{"arch": "dit", "model": "image flow-matching model", "dataset": "photos of plants and fungi (iNaturalist)", "train_examples": 90422, "image_size": 32, "horizontal_flip": true, "conditioning": "none", "objective": "flow_matching", "cond_dim": 128, "logit_normal_time": false, "norm": "layernorm", "hidden_act": "silu", "head_dim": 16, "fused_qkv": true, "qk_norm": false, "moe": "top_k", "num_experts": 32, "moe_every": 1, "expert_mlp_ratio": 0.5, "experts_per_token": 2, "shared_expert": false, "patch_size": [4, 4], "layers": 6, "width": 256, "positions": "conv", "optimizer": "muon", "muon_scale": "spectral", "learning_rate": 0.032, "momentum": 0.95, "nesterov": true, "orthogonalizer": "newton_schulz_5", "adamw_lr_other_params": 0.0024, "max_grad_norm": 3.0, "gradient_centralization": true, "l1_shrink": 0.03, "ema_decay": 0.99, "magnitude_pruning": 0.7, "max_steps": 13700, "batch_size": 256, "epochs": 38.8, "lr_schedule": "cosine", "final_lr_fraction": 0, "warmup_steps": 680, "weight_decay": 0.003, "adamw_weight_decay_other_params": 0}
Rows from expert 9 of block 2, named by matrix and row number. Rows with one number belong to one neuron. Each number is 128 + 24 x the weight over the matrix's rms, rounded and kept within 0 to 255. All counts start at 0.
# up: expert up (model.blocks.2.mlp.up, 32x128x256), inputs 128-255
# down: expert down (model.blocks.2.mlp.down, 32x256x128, transposed), outputs 128-255
up.50 [128 128 128 127 128 128 128 128 128 128 128 128 128 128 128 128 128 128 113 128 128 128 128 128 128 128 128 122 128 128 128 128 128 128 128 128 128 128 128 128 128 128 128 128 128 128 128 128 128 119 128 128 128 128 128 128 128 128 128 128 128 128 128 128 128 128 128 128 128 128 128 128 128 128 128 128 128 128 128 128 128 128 128 128 128 128 128 128 128 128 128 128 128 128 128 128 128 128 128 128 126 128 128 129 128 128 128 128 128 128 128 128 128 157 128 128 128 128 128 128 128 126 128 128 128 128 128 128]
down.50 [128 128 128 128 118 120 128 128 128 130 128 128 123 128 128 128 134 128 126 128 126 128 128 128 128 128 128 128 128 130 128 128 128 131 128 128 128 128 128 128 128 128 128 128 128 128 128 129 136 168 128 128 128 128 128 128 128 116 128 128 128 128 129 128 128 128 128 128 128 128 128 128 128 128 128 128 128 128 128 128 128 128 128 128 128 128 128 128 128 128 128 128 128 128 128 128 128 128 129 128 128 128 128 128 128 128 128 129 128 128 128 128 128 128 128 128 128 128 128 128 123 100 148 128 126 128 128 128]
up.53 [128 128 128 128 128 128 128 122 128 128 128 128 128 128 128 119 128 128 126 128 128 128 128 128 128 128 128 128 128 128 128 128 128 129 127 128 128 128 128 128 128 128 128 128 128 128 128 129 128 128 128 128 128 129 128 128 128 128 128 128 128 128 128 128 128 128 128 128 128 132 128 128 132 128 128 128 128 128 128 128 128 128 128 128 128 128 128 128 128 121 128 128 128 128 157 128 128 128 128 128 128 128 128 129 128 128 128 128 128 128 128 128 128 128 128 128 128 128 128 128 128 128 128 128 128 128 128 128]
down.53 [124 128 128 128 128 128 128 129 128 128 128 128 139 128 140 128 131 127 127 128 122 128 116 128 128 128 128 127 128 127 128 128 128 131 128 128 128 128 129 128 128 128 128 128 128 128 131 136 128 128 128 128 128 128 128 128 128 128 128 128 128 128 128 128 128 128 128 128 128 128 128 128 134 127 128 128 128 128 124 127 128 120 128 128 128 128 128 128 128 137 128 128 128 128 147 128 128 128 125 128 129 128 128 128 128 128 128 128 128 128 128 128 128 128 128 128 128 128 128 127 128 128 128 128 128 128 128 128]
up.55 [128 128 128 128 128 128 128 128 128 128 128 130 128 128 128 128 129 128 128 128 128 128 128 128 128 128 128 128 128 128 128 128 128 128 121 128 128 128 128 128 128 128 128 128 128 128 130 128 128 128 128 126 117 128 128 128 128 128 128 128 128 128 128 128 128 128 128 128 128 119 128 128 250 128 128 128 128 128 128 125 128 128 128 128 128 128 128 128 128 128 128 128 128 128   0 128 128 128 128 128 128 128 128 128 128 128 128 128 128 128 128 128 128 128 128 128 128 128 128 128 129 128 128 128 128 128 128 128]
down.55 [128 128 128 128 128 128 128 128 128 132 128 128 127 128 171 128 126 128 128 128 128 128 128 128 119 128 128 128 128 128 128 128 128 118 101 128 128 128 128 128 128 128 128 128 128 128 126 128 128 128 128 128  75 128 129 128 128 128 128 128 128 127 128 128 128 128 128 128 128 122 128 128 179 128 134 128 128 128 128  88 128 127 128 128 134 128 128 128 128 128 128 128 123 128   0 128 128 128 128 149 140 128 128 128 142 128 128 128 128 129 128 128 128 128 128 128 128 128 128 129  93 128 133 128 128 128 128 128]
up.56 [128 128 128 128 128 129 128 128 128 128 128 128 128 128 128 128 124 128 128 128 128 128 128 128  47 128 128 128 128 128 128 128 128 163 128 128 128 128 128 129 128 128 128 128 128 128 128 128 128 128 128 128 128 128 128 128 128 128 128 128 128 128   0 128 128 128 128 128 128 128 128 128 127 120 128 128 128 128 128 125 128 128 128 128 128 128 128 128 128 130 128 128 128 128 128 128 128 128 128 128 128 128 128 128 128 128 128 128 128 125 128 128 128 128 128 128 128 128 128 128 127 128 128 128 128 255 128 128]
down.56 [ 74 128 128 117 128 139 128 135 128 128 128 128 128 128 128 128 136 128 129 128 128 128 128 128 128 128 128 128 128 128 128 128 128 127 127 128 128 128 128 128 128 128 128 128 128 128 126 128 128 128 128 128 127 128 128 128 128 129 128 128 128 114 181 128 128 128 131 128 128 128 128 128 128 128 128 109 128 128 115 117 128 128 128 128  86 128 128 128 128  29 128 128 129 128 166 128 127 128 111 128 135 128 128 128 128 128 128 126 128 127 128 128 128 128 128 128 128 128 128 128 128 128 128 128 124   0 130 128]
up.58 [128 128 128 128 128 128 128 124 128 128 128 128 128 128 128 128 128 128 128 128 128 128 128 128 128 128 128 128 128 128 128 128 128 137 130 128 128 128 128 128 128 128 128 128 128 128 128 129 128 128 128 128 128 128 128 128 128 128 128 128 128 128 128 128 128 128 128 128 128 128 128 128 128 128 128 128 128 128 128 130 128 128 128 128 128 128 128 128 128 128 128 128 128 128 128 128 128 128 128 128 128 128 128 128 128 128 128 128 128 128 128 128 128 128 128 128 128 128 128 128 128 128 128 128 128 128 128 128]
down.58 [128 128 128 128 128 128 128 128 128 128 128 128 128 128 122 128 105 128 128 128  97 128 124 128 128 128 128 128 128 129 128 128 126 126 128 128 128 128 128 128 128 128 128 128 128 128 128 128 127 131 128 131 128 117 128 128 128 128 128 128 128 128 128 128 128 128 124 128 128  88 128 128 122 114 128 124 128 128 129 139 128 128 128 128 128 128 128 128 128 128 128 128 113 128 128 128 128 128 129 128 128 128 128 128 131 128 128 128 128 128 129 127 128 128 128 128 128 128 128 129 128 128 128 128 128 128 128 128]
up.60 [128 128 128 128 128 128 128 128 128 128 128 129 128 128 128 128 128 128 128 128 128 128 128 128 128 128 128 128 128 128 128 128 128 128 127 128 128 128 128 128 128 128 128 128 128 128 126 128 128 128 128 141 255 128 128 128 128 128 128 128 128 128 128 128 128 128 128 128 128 128 127 128 128 128 128 128 128 128 128 128 131 129 128 128 128 128 128 128 128 128 128 128 128 128 115 128 128 128 128 128 128 128 128 128 128 128 128 128 128 128 128 128 128 128 128 128 128 128 128 128 130 128 128 128 128 128 128 128]
down.60 [128 128 128 126 128 121 128 126 128 131 128 128 128 128 117 128  81 129 128 128 137 128 129 128 128 128 128 128 128 128 128 128 133 128 128 128 128 128 128 128 128 128 128 128 128 128 132 128 129 128 128 128 244 128 128 128 128 130 128 128 128 128  38 128 128 128 128 128 128 128 128 128 128 130 100 172 128 128 128 128 128  73 128 128 134 128 128 128 128 128 128 128  99 128 128 128 128 128 129 128 128 128 128 128 128 128 128 128 128 128 128 132 138 128 128 128 128 128 128 142 126 144 128 128 114 128 128 128]
up.61 [128 128 128 128 128 128 128 128 128 128 128 128 128 128 128 128 128 128 128 128 128 128 128 128 128 128 128 128 128 128 128 128 128 129   0 128 128 128 128 128 128 128 128 128 128 128 128 140 128 128 128 128 107 125 128 128 128 128 128 128 128 128 128 128 128 128 128 128 128  12 128 128  62 128 128 128 128 128 128 128 128 204 128 128 128 128 128 128 128 128 128 128 128 128 120 128 128 128 128 128 128 128 128 128 128 128 128 128 128 128 128 128 128 128 128 128 128 128 128 128 128 128 128 128 128 130 128 128]
down.61 [128 128 128 128 128 167 128 124 128 129 133 128 128 128 128 128 128 128 131 128 128 128 128 128 109 128 128 150 128 156 128 128 128 128   0 128 128 128 128 128 128 128 128 128 128 128 130 130 128 128 128 128 128 112 128 128 128 148 128 128 128 128 204 128 128 128 136 128 128 255 128 128  55 128 128 122 128 128 128 128 128 128 128 128 128 128 128 143 128 144 128 123 128 128 128 128 135 128 128 128 128 128 128 128 128 128 128 128 128 116  94 128 128 128 128 128 128 128 128 128 128 128 128 128 119 128 128 128]
up.62 [128 128 128 128 128 128 128 127 128 128 128 129 128 128 128 128 128 128 128 128 128 128 128 128 128 128 128 128 128 128 128 128 128 128 128 128 128 128 128 128 128 128 128 128 128 128 128 120 128 128 128 127 128 128 128 128 128 128 128 128 128 128 128 128 128 128 126 128 128 128 128 128 128 128 128 128 128 128 128 128 128 128 128 128 128 128 128 128 128 128 128 128 128 128 128 128 128 128 128 128 128 128 128 128 128 128 128 128 128 128 128 128 128 128 128 128 128 128 128 128 255 128 128 128 128 128 128 128]
down.62 [129 128 128 128 127 128 128 128 128 128 128 128 129 128 128 128 128 128 128 128 128 128 128 128 128 128 128 128 128 128 128 128 128 128 128 128 128 128 131 128 128 128 128 128 128 128 127 125 128 128 128 128 141 128 128 128 128 128 128 128 128 128 128 128 128 128 128 128 128 115 128 128 128 128 128 128 128 128 128 128 128 128 128 128 128 128 128 139 128 128 128 128 125 128 128 128 128 128 128 128 128 128 128 128 128 128 128 128 128 128 128 128 128 128 128 128 128 128 128 128   0 128 128 128 127 128 128 128]
up.65 [128 128 128 128 128 128 128 128 128 128 128 128 128 128 128 128 128 128 128 128 128 128 128 128 128 128 128 128 128 128 128 128 128 128 128 128 128 128 128 128 128 128 128 128 128 128 128 128 128 128 128 128 125 105 128 128 128 128 128 128 128 128 128 128 128 128 128 128 128 135 128 128 128 126 128 128 128 128 128 255 128 128 128 128 128 128 128 128 128 128 128 123 128 128 128 128 128 128 128 128 128 128 128 128 128 128 128 128 128 129 128 128 128 128 128 128 128 128 128 128 128 128 128 128 128 128 128 128]
down.65 [128 128 128 128 128 108 128 128 128 128 128 124 135 128 128 128 128 128 128 128 128 128 127 128 122 128 128 128 128 112 128 128 128 128 128 128 128 128 127 128 128 128 128 128 128 128 131 128 127 122 128 128 122 128 128 128 128 128 128 128 128 128  97 128 128 128 128 128 128 127 128 128 125 128  94 128 128 128 128 255 128 128 128 128 128 128 128 127 128 128 128 128 129 128 128 128 128 128 128 139 142 128 128 128 116 128 128 128 128 119 128 128 128 128 128 128 128 128 128 128 128 128 128 128 129 128 128 128]
up.70 [128 128 128 128 128 129 128 133 128 128 128 128 128 128 128 128 128 128 129 128 128 128 128 128 128 128 128 128 128 128 128 128 128 128 128 128 128 128 128 128 128 128 128 128 128 128 128 128 128 128 128 128 128 128 128 128 128 128 128 128 128 128 128 128 128 128 128 128 128 178 128 128 128 128 128 128 128 128 128 128 128 146 128 128 128 128 128 128 128 128 128 128 128 128 128 128 128 128 128 128 128 128 128 129 128 128 128 128 128 128 128 128 128 128 128 128 128 128 128 128 130 128 128 128 128 128 128 128]
down.70 [254 128 128 128 128 128 128 128 128 128 128 128 128 128 140 128 124 128 128 128 130 128 128 128 127 128 128 128 128 127 128 128 129 128 128 128 128 128 128 128 128 128 128 128 128 128 128 128 146 128 128 128 127 126 128 128 128 129 128 128 128 128  94 128 128 128 128 128 128  64 128 128 167 128 128 128 128 128 128 128 129 128 128 128 128 128 128 147 128 165 128 120 128 128 128 128 125 128 120 128 128 128 128 128 144 128 128 128 128 127 128 139 128 128 128 128 128 128 128 128 128 128 128 128 128 126 128 128]
up.73 [128 128 128 128 128 125 128 127 128 128 128 128 128 128 128 128 128 128 128 128 128 128 128 128 131 128 128 127 128 128 128 128 128 128 128 128 128 128 128 128 128 128 128 128 128 128 128 128 128 128 128 255 128 128 128 128 128 128 128 122 128 128 128 128 128 128 128 128 128 128 128 128 128 147 128 128 128 128 128 127 128 128 128 128 128 128 128 128 128 128 128 128 128 128 125 128 128 128 156 128 128 128 128 128 128 128 128 128 128 128 128 128 128 128 128 128 128 128 128 128 155 128 128 128 128 129 128 128]
down.73 [128 128 128 128 125 129 128 128 128 128 116 128 106 128 128 128 128 128 128 128 128 128 128 128 128 128 128 132 128 151 128 128 132 128 133 128 128 128 128 128 128 128 128 128 128 128 128 128 128 128 128   0 128 128 128 128 128 128 128 128 128 128 127 128 128 128 128 128 128 139 128 128 178 142 137 128 128 128 128 143 128 129 128 128 128 128 128 128 128 128 128 128 115 128 127 128 128 128 128 129 128 128 128 128 104 128 128 128 128 123 128 128 123 128 128 128 128 128 128 128  75 128 115 128 128 124 128 128]
up.74 [128 128 128 124 127 128 128 129 128 122 128 129 127 128 128 255 128 128 128 128 128 128 127 128 128 128 128 128 128 128 128 128 128 128 128 128 128 128 128 128 128 128 128 128 128 128 128 128 128 128 128 128 128 137 128 128 128 128 128 128 128 128 128 128 128 128 128 128 128 128 128 128 128 128 128 128 128 128 128 128 128 128 128 128 128 128 129 128 128 128 128 128 128 128 128 128 128 128 128 128 128 128 128 128 128 128 128 128 128  19 128 128 128 128 128 128 128 128 128 128 128 128 128 128 128 128 128 128]
down.74 [128 128 128 177 128 127 128 131 128   4 195 124 127 128 128 128 128 128 128 128 128 128 128 128 128 128 128 128 128 128 128 123 128 128 128 128 128 128 129 128 128 128 128 128 173 128 117 129   0 159 128 128 128 128 119 128 128 137 128 128 128 128 128 128 128 128 128 128 128 128 128 128 128 128 128 128 128 128 128 128 124 128 128 128 128 128 128 128 128 128 128 209 128 128 128 128 163 128 128 128 189 128 128 184 128 128 128 110 128 204 128 137 128 128 128 128 128 128 128 128 128 167 128 128 128 128 118 128]
up.75 [128 128 128 128 128 128 128 128 128 128 130 128 128 128 128 127 128 128 128 128 128 128 128 128 130 128 128   0 128 128 128 128 128 128 128 128 128 128 128 128 128 128 128 128 128 128 255 157 128 128 128 128 128 128 128 128 128 128 128 128 128 128 128 128 128 128 128 128 128 128 127 128 128 128 128 128 128 128 128 128 128 128 128 128 128 128 128 128 128 128 128 128 128 128 128 128 128 128 128 128 128 128 128 128 128 128 128 128 128 128 128 128 128 128 128 128 128 128 128 128 128 128 128 128 128 128 128 128]
down.75 [128 128 128 234 119 126 128 128 128 165 128 125 128 128 128 128 128 128 128 128 128 128 128 128 128 128 128 128 128 128 128 128 127 128 128 128 128 128 255 128 128 128 128 128 128  16 255 134 128   0 128 128 128 128 128 143 128 128 128 128 128 128 128 128 128 128 128 128 128 127 128 128 128 128 128 128 128 128 135 128   0 128 128 128 129 128 128 128 128 128 128 128 129 128 128 128 255 128 128 128 128 128 117 128 171 128 128 103 128 160 128 255 128 128 128 128 128 128 128 128 128 128 128 128 165 128 128 128]
up.77 [128 128 128 128 128 128 128 126 128 128 128 128 128 128 128 128   0 128 128 128 128 128 128 128 128 128 128 125 128 128 128 128 128 128 128 128 128 128 128 128 128 128 128 128 128 128 128 128 128 128 128 137 128 129 128 128 128 128 128 118 128 128 128 128 128 128 128 128 128 127 128 128 125 141 128 128 128 128 128 128 128 142 128 128 128 128 128 128 128 168 128 128 128 128 116 128 128 128 126 128 128 128 128 128 128 128 128 128 128 128 128 128 128 127 128 128 128 128 128 128 104 128 128 128 128 129 128 128]
down.77 [121 128 128 128 128 128 128 125 128 128 128 128 128 128 128 128 232 128 128 128 128 128 128 128 128 128 128 173 128  72 128 128 128 128 128 128 128 128 128 128 128 128 128 128 128 128 128 128 128 128 128 128 101 154 128 128 128 124 128 128 128 140  22 128 128 128 128 128 128 181 128 128 132 128 128 123 128 128 128 128 128 128 128 128 169 128 128 128 128 127 128 128 128 128 135 128 132 128  96 127 128 128 130 128 149 128 128 130 128 128 128 127 128 128 128 128 128 128 128 127 101 128 128 128 125 113 128 128]
up.82 [128 128 128 128 234 106 128 128 128 128 128 142 128 128 128 124 128 128 128 128 128 128 128 128 128 128 128 118 128 128 128 128 128 128 128 128 128 128 128 128 128 128 128 128 128 128 128 128 128 129 128 128 128 128 128 128 128 128 128 130 128 128 128 128 128 128 128 128 128 128 128 128 128 126 128 128 128 128 128 128 128 128 128 128 128 128 128 128 128 128 128 128 128 128 128 128 128 128   0 128 128 128 128 128 128 128 128 128 128 128 128 123 128 128 128 128 128 128 128 128 128 128 128 128 128 128 128 128]
down.82 [128 128 128 128 136 127 128 128 128 128 129 132 128 128 141 128 128 128 129 128 128 128 128 128 128 128 128 130 128 128 128 128 118 128 128 128 128 128 136 128 128 128 128 128 127 128 128 128   0 149 128 128 128 128 128 128 128  94 128 128 128 128 128 128 128 128 112 128 128 128 128 128 128 130 128 128 128 128 128 128 128 128 128 128 130 128 128 128 128 128 128 132 125 128 128 128 128 128 128 128 128 128 119 122 129 128 128 129 128 127 125  65 153 128 128 128 128 128 128 128 126 128 248 128 255 126 128 128]
up.94 [128 128 128 128 128 119 128  95 128 128 128 128 128 128 128 128 255 128 128 128 128 128 128 128 128 128 128 128 128 128 128 128 128 128 127 128 128 128 128 128 128 128 128 128 128 128 128 128 128 128 128 128 128 128 128 128 128 128 128 128 128 128 233 128 128 128 125 128 128   0 128 128 216 128 128 128 128 128 128 128 128 128 128 128 128 128 128 128 128 128 128 128 128 128 154 128 128 128 128 128 128 128 128 128 128 128 128 128 128 128 128 128 128 128 128 128 128 128 128 128 194 128 128 128 128 135 128 128]
down.94 [128 128 128 127 128 127 128 156 128 154 125 128 128 128 128 128 255 128 128 128 128 128  73 128 128 128 128 121 128 128 128 128 132 128 128 128 128 128 128 128 128 128 128 128 128 128 128 119 123 151 128 128 122 120 128 128 128 128 128 128 128 120 255 128 128 128 128 128 128  97 128 128 126 128  63   0 128 128  85  91 128 128 128 128 129 128 128 128 128 128 128 128 235 128  99 128 128 128 128 128 128 128 128 128 128 128 128 128 128 128 129 157 128 128 128 128 128 128 128 128 203 128 128 128 138 128 128 128]
up.97 [131 128 128 128 128 125 128 128 128 128 128 128 128 128 128 128 128 128 128 128 128 128 128 128 128 128 128 138 128 128 128 128 128 128 128 128 128 128 128 127 128 128 128 128 128 128 128 128 128 128 128 254 255 128 128 128 128 128 128 128 128 128 128 128 128 128 128 128 128 124 128 128 128 128 128 128 128 128 128 128 128 128 128 128 128 128 128 128 128 128 128 128 128 128  68 128 128 128 128 128 128 128 128 128 128 128 128 128 128 128 128 104 128 128 128 128 128 128 128 128  67 128 128 128 128 125 128 128]
down.97 [125 128 128 128 128 135 128 128 128 128 128 128 124 128 128 128 110 128 104 128 128 128 129 128 128 128 128 128 128 127 128 128 125 155 141 128 128 128 128 128 128 128 128 128 128 128 128 128 128 128 128 128 128 128 128 129 128 128 128 128 128 128 128 128 128 128 128 128 128 131 128 128 128 106 128 128 128 128 127 128 112 128 128 128 166 128 128 128 128 128 128 135 128 128 128 128 128 128 128 134 128 128 128 127 128 128 128 128 128 128 128 127 128 128 128 128 128 128 128 128 120 128 128 128 126 131 126 128]
up.99 [128 128 128 128 127 128 128 128 128 128 128 128 128 128 128 128 128 128 128 128 128 128 111 128 128 128 128 130 128 128 128 128 128 126 128 128 128 128 128 128 128 128 128 128 128 128 124 136 128 128 128 128 128 128 128 128 128 128 128 128 128 128 128 128 128 128 128 128 128 128 128 128 128 128 128 128 128 128 128 128 128 128 128 128 128 128 128 128 128 128 128 128 128 128 128 128 128 128 128 128 128 128 128 128 126 128 128 128 128 120 128 131 128  92 128 128 128 128 128 128 128 128 128 128 128 128 128 128]
down.99 [128 128 128 128 128 126 128 128 128 192 128 128 121 128 128 128 128 128 128 128 128 128 128 128 128 128 128 128 128 128 128 128 116 128 128 128 128 128 135 128 128 128 128 128 158 128 181 128 128 108 128 128 126 128 132 128 128 122 128 128 128 128 128 128 128 128 128 128 128 128 128 128 128 128 128 128 128 128 128 128 222 128 128 128 128 128 128 128 128 128 128   0 128 128 131 128 124 128 128 128 128 128 128 128 128 102 128 142 128 246 129 128 127 128 128 128 128 128 128 128 130 131 129 128 128 128 128 128]
up.100 [128 128 128 128 128 129 128 117 128 128 128 128 128 128 128 128 128 128 129 128 128 128 128 128 128 128 128 128 128 128 128 128 128 136 128 128 128 128 128 128 128 128 128 128 128 128 128 128 128 128 128 128 123 128 128 128 128 128 128 128 128 128 128 128 128 128 128 128 128 128 129 128 128 103 128 128 128 128 128 128 128 127 128 128 128 128 128 128 128 128 128 131 128 128 158 128 128 128 128 128 128 128 128 128 128 128 128 128 128 127 128 128 128 128 128 128 128 128 128 128 152 128 128 128 128 128 128 128]
down.100 [ 78 128 128 128 128 128 128 128 128 128 129 128 128 128 128 128 128 123 128 128 128 128 128 128 128 128 128 128 128 124 128 128 135 127 128 128 128 128 128 128 128 128 128 128 128 128 128 127 128 128 128 128 255 128 125 128 128 128 128 128 128 128 128 128 128 128 128 128 128 124 128 128 130 128 128  57 128 128 128 128 128 128 128 128  14 128 128 128 128 114 128 128 128 128 128 128 128 128 117  94  83 128 130 128 128 128 128 128 128 128 128 127 128 128 128 128 128 128 128  56 128 128 128 128 128 128  99 128]
up.103 [128 128 128 128 128 128 128 128 128 128  47 128 128 128 128 255 128 128 128 128 128 128 255 128 128 128 128  34 128 128 128 128 128 128 128 128 128 128 128 128 128 128 128 128 121 128 128 255 128 128 128 128 128 128 128 128 128 128 128 128 128 128 128 128 128 128 128 128 128 128  93 128 128 128 128 128 128 128 128 128 128 128 128 128 128 128 117 128 128 128 128 128 128 128 128 128 128 128 128 128 130 128 128 128 128 128 128 128 128 128 128 128 128 128 128 128 128 128 128 128 128 128 128 128 128 128 128 128]
down.103 [128 128 128 128 128 128 128 130 128 149  46 147 128 128 128 128 128 128 128 128 128 128 255 128 128 128 128 128 128 128 128 183 149 128 128 128 128 128 138 128 128 128 128 128 122 128  42 255 125 128 128 128 128 128 128 128 128 128 128 128 128 128 128 128 128 128 128 128 128 128 128 128 128 128 128 128 128 128 128 128 252 128 128 128 128 128 128 128 128 128 128 125 128 128 128 128 125 128 128 128 128 128 128 128 129 128 128 128 128 126 128 128 128 128 128 128 128 128 128 134 128 128 128 128 128 128 128 128]
up.105 [128 128 128 128 128 128 128 128 128 128 128 128 128 128 128 129 128 128 128 128 128 128 128 128 129 128 128 128 128 128 128 128 128 128 128 128 128 128 128 126 128 128 128 128 128 128 128 128 128 128 128 128 216 128 128 128 128 128 128 128 128 128 128 128 128 128 128 128 128 128 128 128 149 128 128 128 128 128 128 128 128 128 128 128 128 128 128 128 128 128 128 128 128 128 128 128 128 128 128 128 128 128 128 128 128 128 128 128 128 128 128 128 128 128 128 128 128 128 128 128 128 128 128 128 128 128 128 128]
down.105 [177 128 128 142 129 128 128 128 128 128 131 129 127 128 133 128 128 141 128 128 130 128 129 128 129 128 128 128 128 164 128 128 128 133  83 128 128 128 128 128 128 128 128 128 128 128 128 128 128 128 128 131 118 110 128 128 128 128 128 128 128 128 190 128 128 128 128 128 128  93 128 128 128  77 129 196 128 128 128 136 128 128 128 128 126 128 128 128 128 128 128 135 128 128 128 128 128 128 130 128 128 128 128 128 121 128 128 128 128 121 129 128 129 128 128 128 128 128 128 128 130 128 128 128 129 128 128 128]
up.107 [128 128 128 126 128 128 128 128 128 128 128 127 128 128 128  40 128 128 128 128 128 128 128 128 128 128 128 255 128 128 128 128 128 128 128 128 128 128 128 128 128 128 128 128 128 128 128 115 128 128 128 128 128 128 128 128 128 128 128 128 128 128 128 128 128 128 128 128 128 128 127 128 128 128 128 128 128 128 128 130 128 128 128 128 128 128 125 128 128 128 128 128 128 128 128 128 128 128 128 128 129 128 128 128 128 128 128 128 128 128 128 128 128 128 128 128 128 128 128 128 128 128 128 128 128 128 128 128]
down.107 [128 128 128 128 128 134 128 128 128 100 126 157 127 128 125 128 127 129 116 128 128 128 128 128 128 128 128 137 128 128 128  52  88 128 125 128 128 128 117 128 128 128 128 128 158 176   0 129 255 128 128 128 128 125 128 128 128 149 128 128 128 128 128 128 128 128 112 128 128 128 128 128 128 128 128 128 128 128 129 128  31 128 128 128 128 128 128 128 128 128 128 179 111 128 130 128 136 128 128 169 128 128 128 128 128  78 128 128 128 128 128   7 128 128 128 128 128 128 128 128 131 128 115 128 128 128 128 128]
up.108 [129 128 128 128 129 128 128 128 128 128 137 129 128 128 128 128 128 128 128 128 128 128 140 128 128 128 128 110 128 128 128 128 128 128 128 128 128 128 128 128 128 128 128 128 128 128 255 122 128 128 128 128 128 128 128 128 128 128 128 128 128 128 128 128 128 128 128 128 128 128 118 128 136 128 128 128 128 128 128 128 128 128 128 128 128 128 128 128 128 128 128 128 128 128 128 128 128 128 128 128 128 128 128 128 128 128 128 128 128 128 128 128 128 128 128 128 128 128 128 128 128 128 128 128 128 128 128 128]
down.108 [128 128 128 128 128 128 128 128 128 128 126 128 128 128 129 128 128 128 128 128 128 128 137 128 128 128 128   0 128 128 128 220 145 128 128 128 128 128 128 128 128 128 128 128 128 128  40 124  92   0 128 128 128 128 128 128 128 128 128 128 128 128 128 128 128 128 133 128 128 128 128 128 128 128 128 128 128 128 128 128 181 128 128 128 128 128 128 128 128 128 128  16 130 128 128 128 128 128 128 128 128 128 128 128 128 128 128 128 128 128 128 128 128 128 128 128 128 128 128 128 128 128  38 128 155 128 128 128]
up.110 [128 128 128 128 128 128 128 128 128 128 128 128 131 128 128 128 128 128 128 128 128 128 128 128   0 128 128 128 128 128 128 128 128 128 128 128 128 128 128 128 128 128 128 128 128 128 128 128 128 128 128  88 131 128 128 128 128 128 128 128 128 128 128 128 128 128 125 128 128 128 128 128 128 128 128 128 128 128 128 128 128 128 128 128 128 128 128 128 128 128 128 130 128 128 128 128 128 128 128 128 128 128 128 128 128 128 128 128 128 128 128 128 128 128 128 128 128 128 128 128 174 128 128 128 128 113 128 128]
down.110 [128 128 128 128 128 128 128 127 128 128 128 128 128 128 127 128 125 128 128 128 128 128 128 128 181 128 128 128 128 129 128 128 129 127 128 128 128 128 128 128 128 128 128 128 128 128 128 128 128 128 128 129 101 114 128 128 128 128 128 128 128 128 128 128 128 128 128 128 128 147 128 128 128 128 128 128 128 128 128 128 124 128 128 128  40 128 128 128 128  64 128 128 128 128 128 128 128 128 126 128 133 128 128 128 128 128 128 128 128 128 127 128 128 128 128 128 128 128 128 128  92 128 125 128 128 141 128 128]
up.114 [128 128 128 128 128 128 128 128 128 128 128 128 128 128 128 128 127 128 128 128 128 128 127 128 157 128 128 128 128 128 128 128 128 128 128 128 128 128 128 128 128 128 128 128 128 128 130 119 128 128 128 128 128 128 128 128 128 128 128 137 128 128  30 128 128 128 128 128 128 121 128 128 120 128 128 128 128 128 128 127 128 128 128 128 128 128 128 128 128 128 128 128 128 128 131 128 128 128 128 128 124 128 128 128 128 128 128 128 128 127 128 128 128 129 128 128 128 128 128 128 128 128 128 128 128 128 128 128]
down.114 [128 128 128 128 128 128 128 129 128 130 128 128 131 128 128 128 105 128 127 128 128 128 128 128 128 128 128 137 128 128 128 128 128 128 128 128 128 128 128 128 128 128 128 128 128 128 128 128 130 128 128 128 134 129 128 128 128 128 128 128 128 128 130 128 128 128 128 128 128 221 128 128 126 128  74 128 128 128 129 118 128 128 128 128 128 128 128 128 128 138 128 115 125 128 128 128 128 128 128 104 128 128 128 128 136 128 128 128 128 128 128 134 145 128 128 128 128 128 128 128 125 128 128 128 125 129 255 128]
up.115 [131 128 128 128 128 128 128 127 128 128 129 128 128 128 128 133 128 128 128 128 128 128 128 128 123 128 128 126 128 128 128 128 128 124 128 128 128 128 128 128 128 128 128 128 128 128 128 128 128 128 128 128 131 128 128 128 128 128 128 128 128 128 128 128 128 128 128 128 128 127 126 128 129 128 128 128 128 128 128 133 128 128 128 128 128 128 128 128 128 128 128 128 128 128 192 128 128 128 128 128 128 128 128 128 128 128 128 128 128 128 128 128 128 128 128 128 128 128 128 128 128 128 128 128 128 128 128 128]
down.115 [128 128 128 128 128 128 128 128 128 121 128 127 128 128 128 128 126 127 128 128 128 128 132 128 128 128 128 128 128 128 128 128 128 136 128 128 128 128 135 128 128 128 128 128 128 128 128 128 128 128 128 128 129 128 128 128 128 128 128 128 128 128 128 128 128 128 126 128 128 130 128 128 128 128 138 128 128 128 128 127 133 128 128 128 126 128 128 128 128 128 128 137 128 128 229 128 128 128 128 128 139 128 128 128 128 128 128 128 128 125 126 128 125 128 128 128 128 128 128 128 128 129 128 128 128 126 128 128]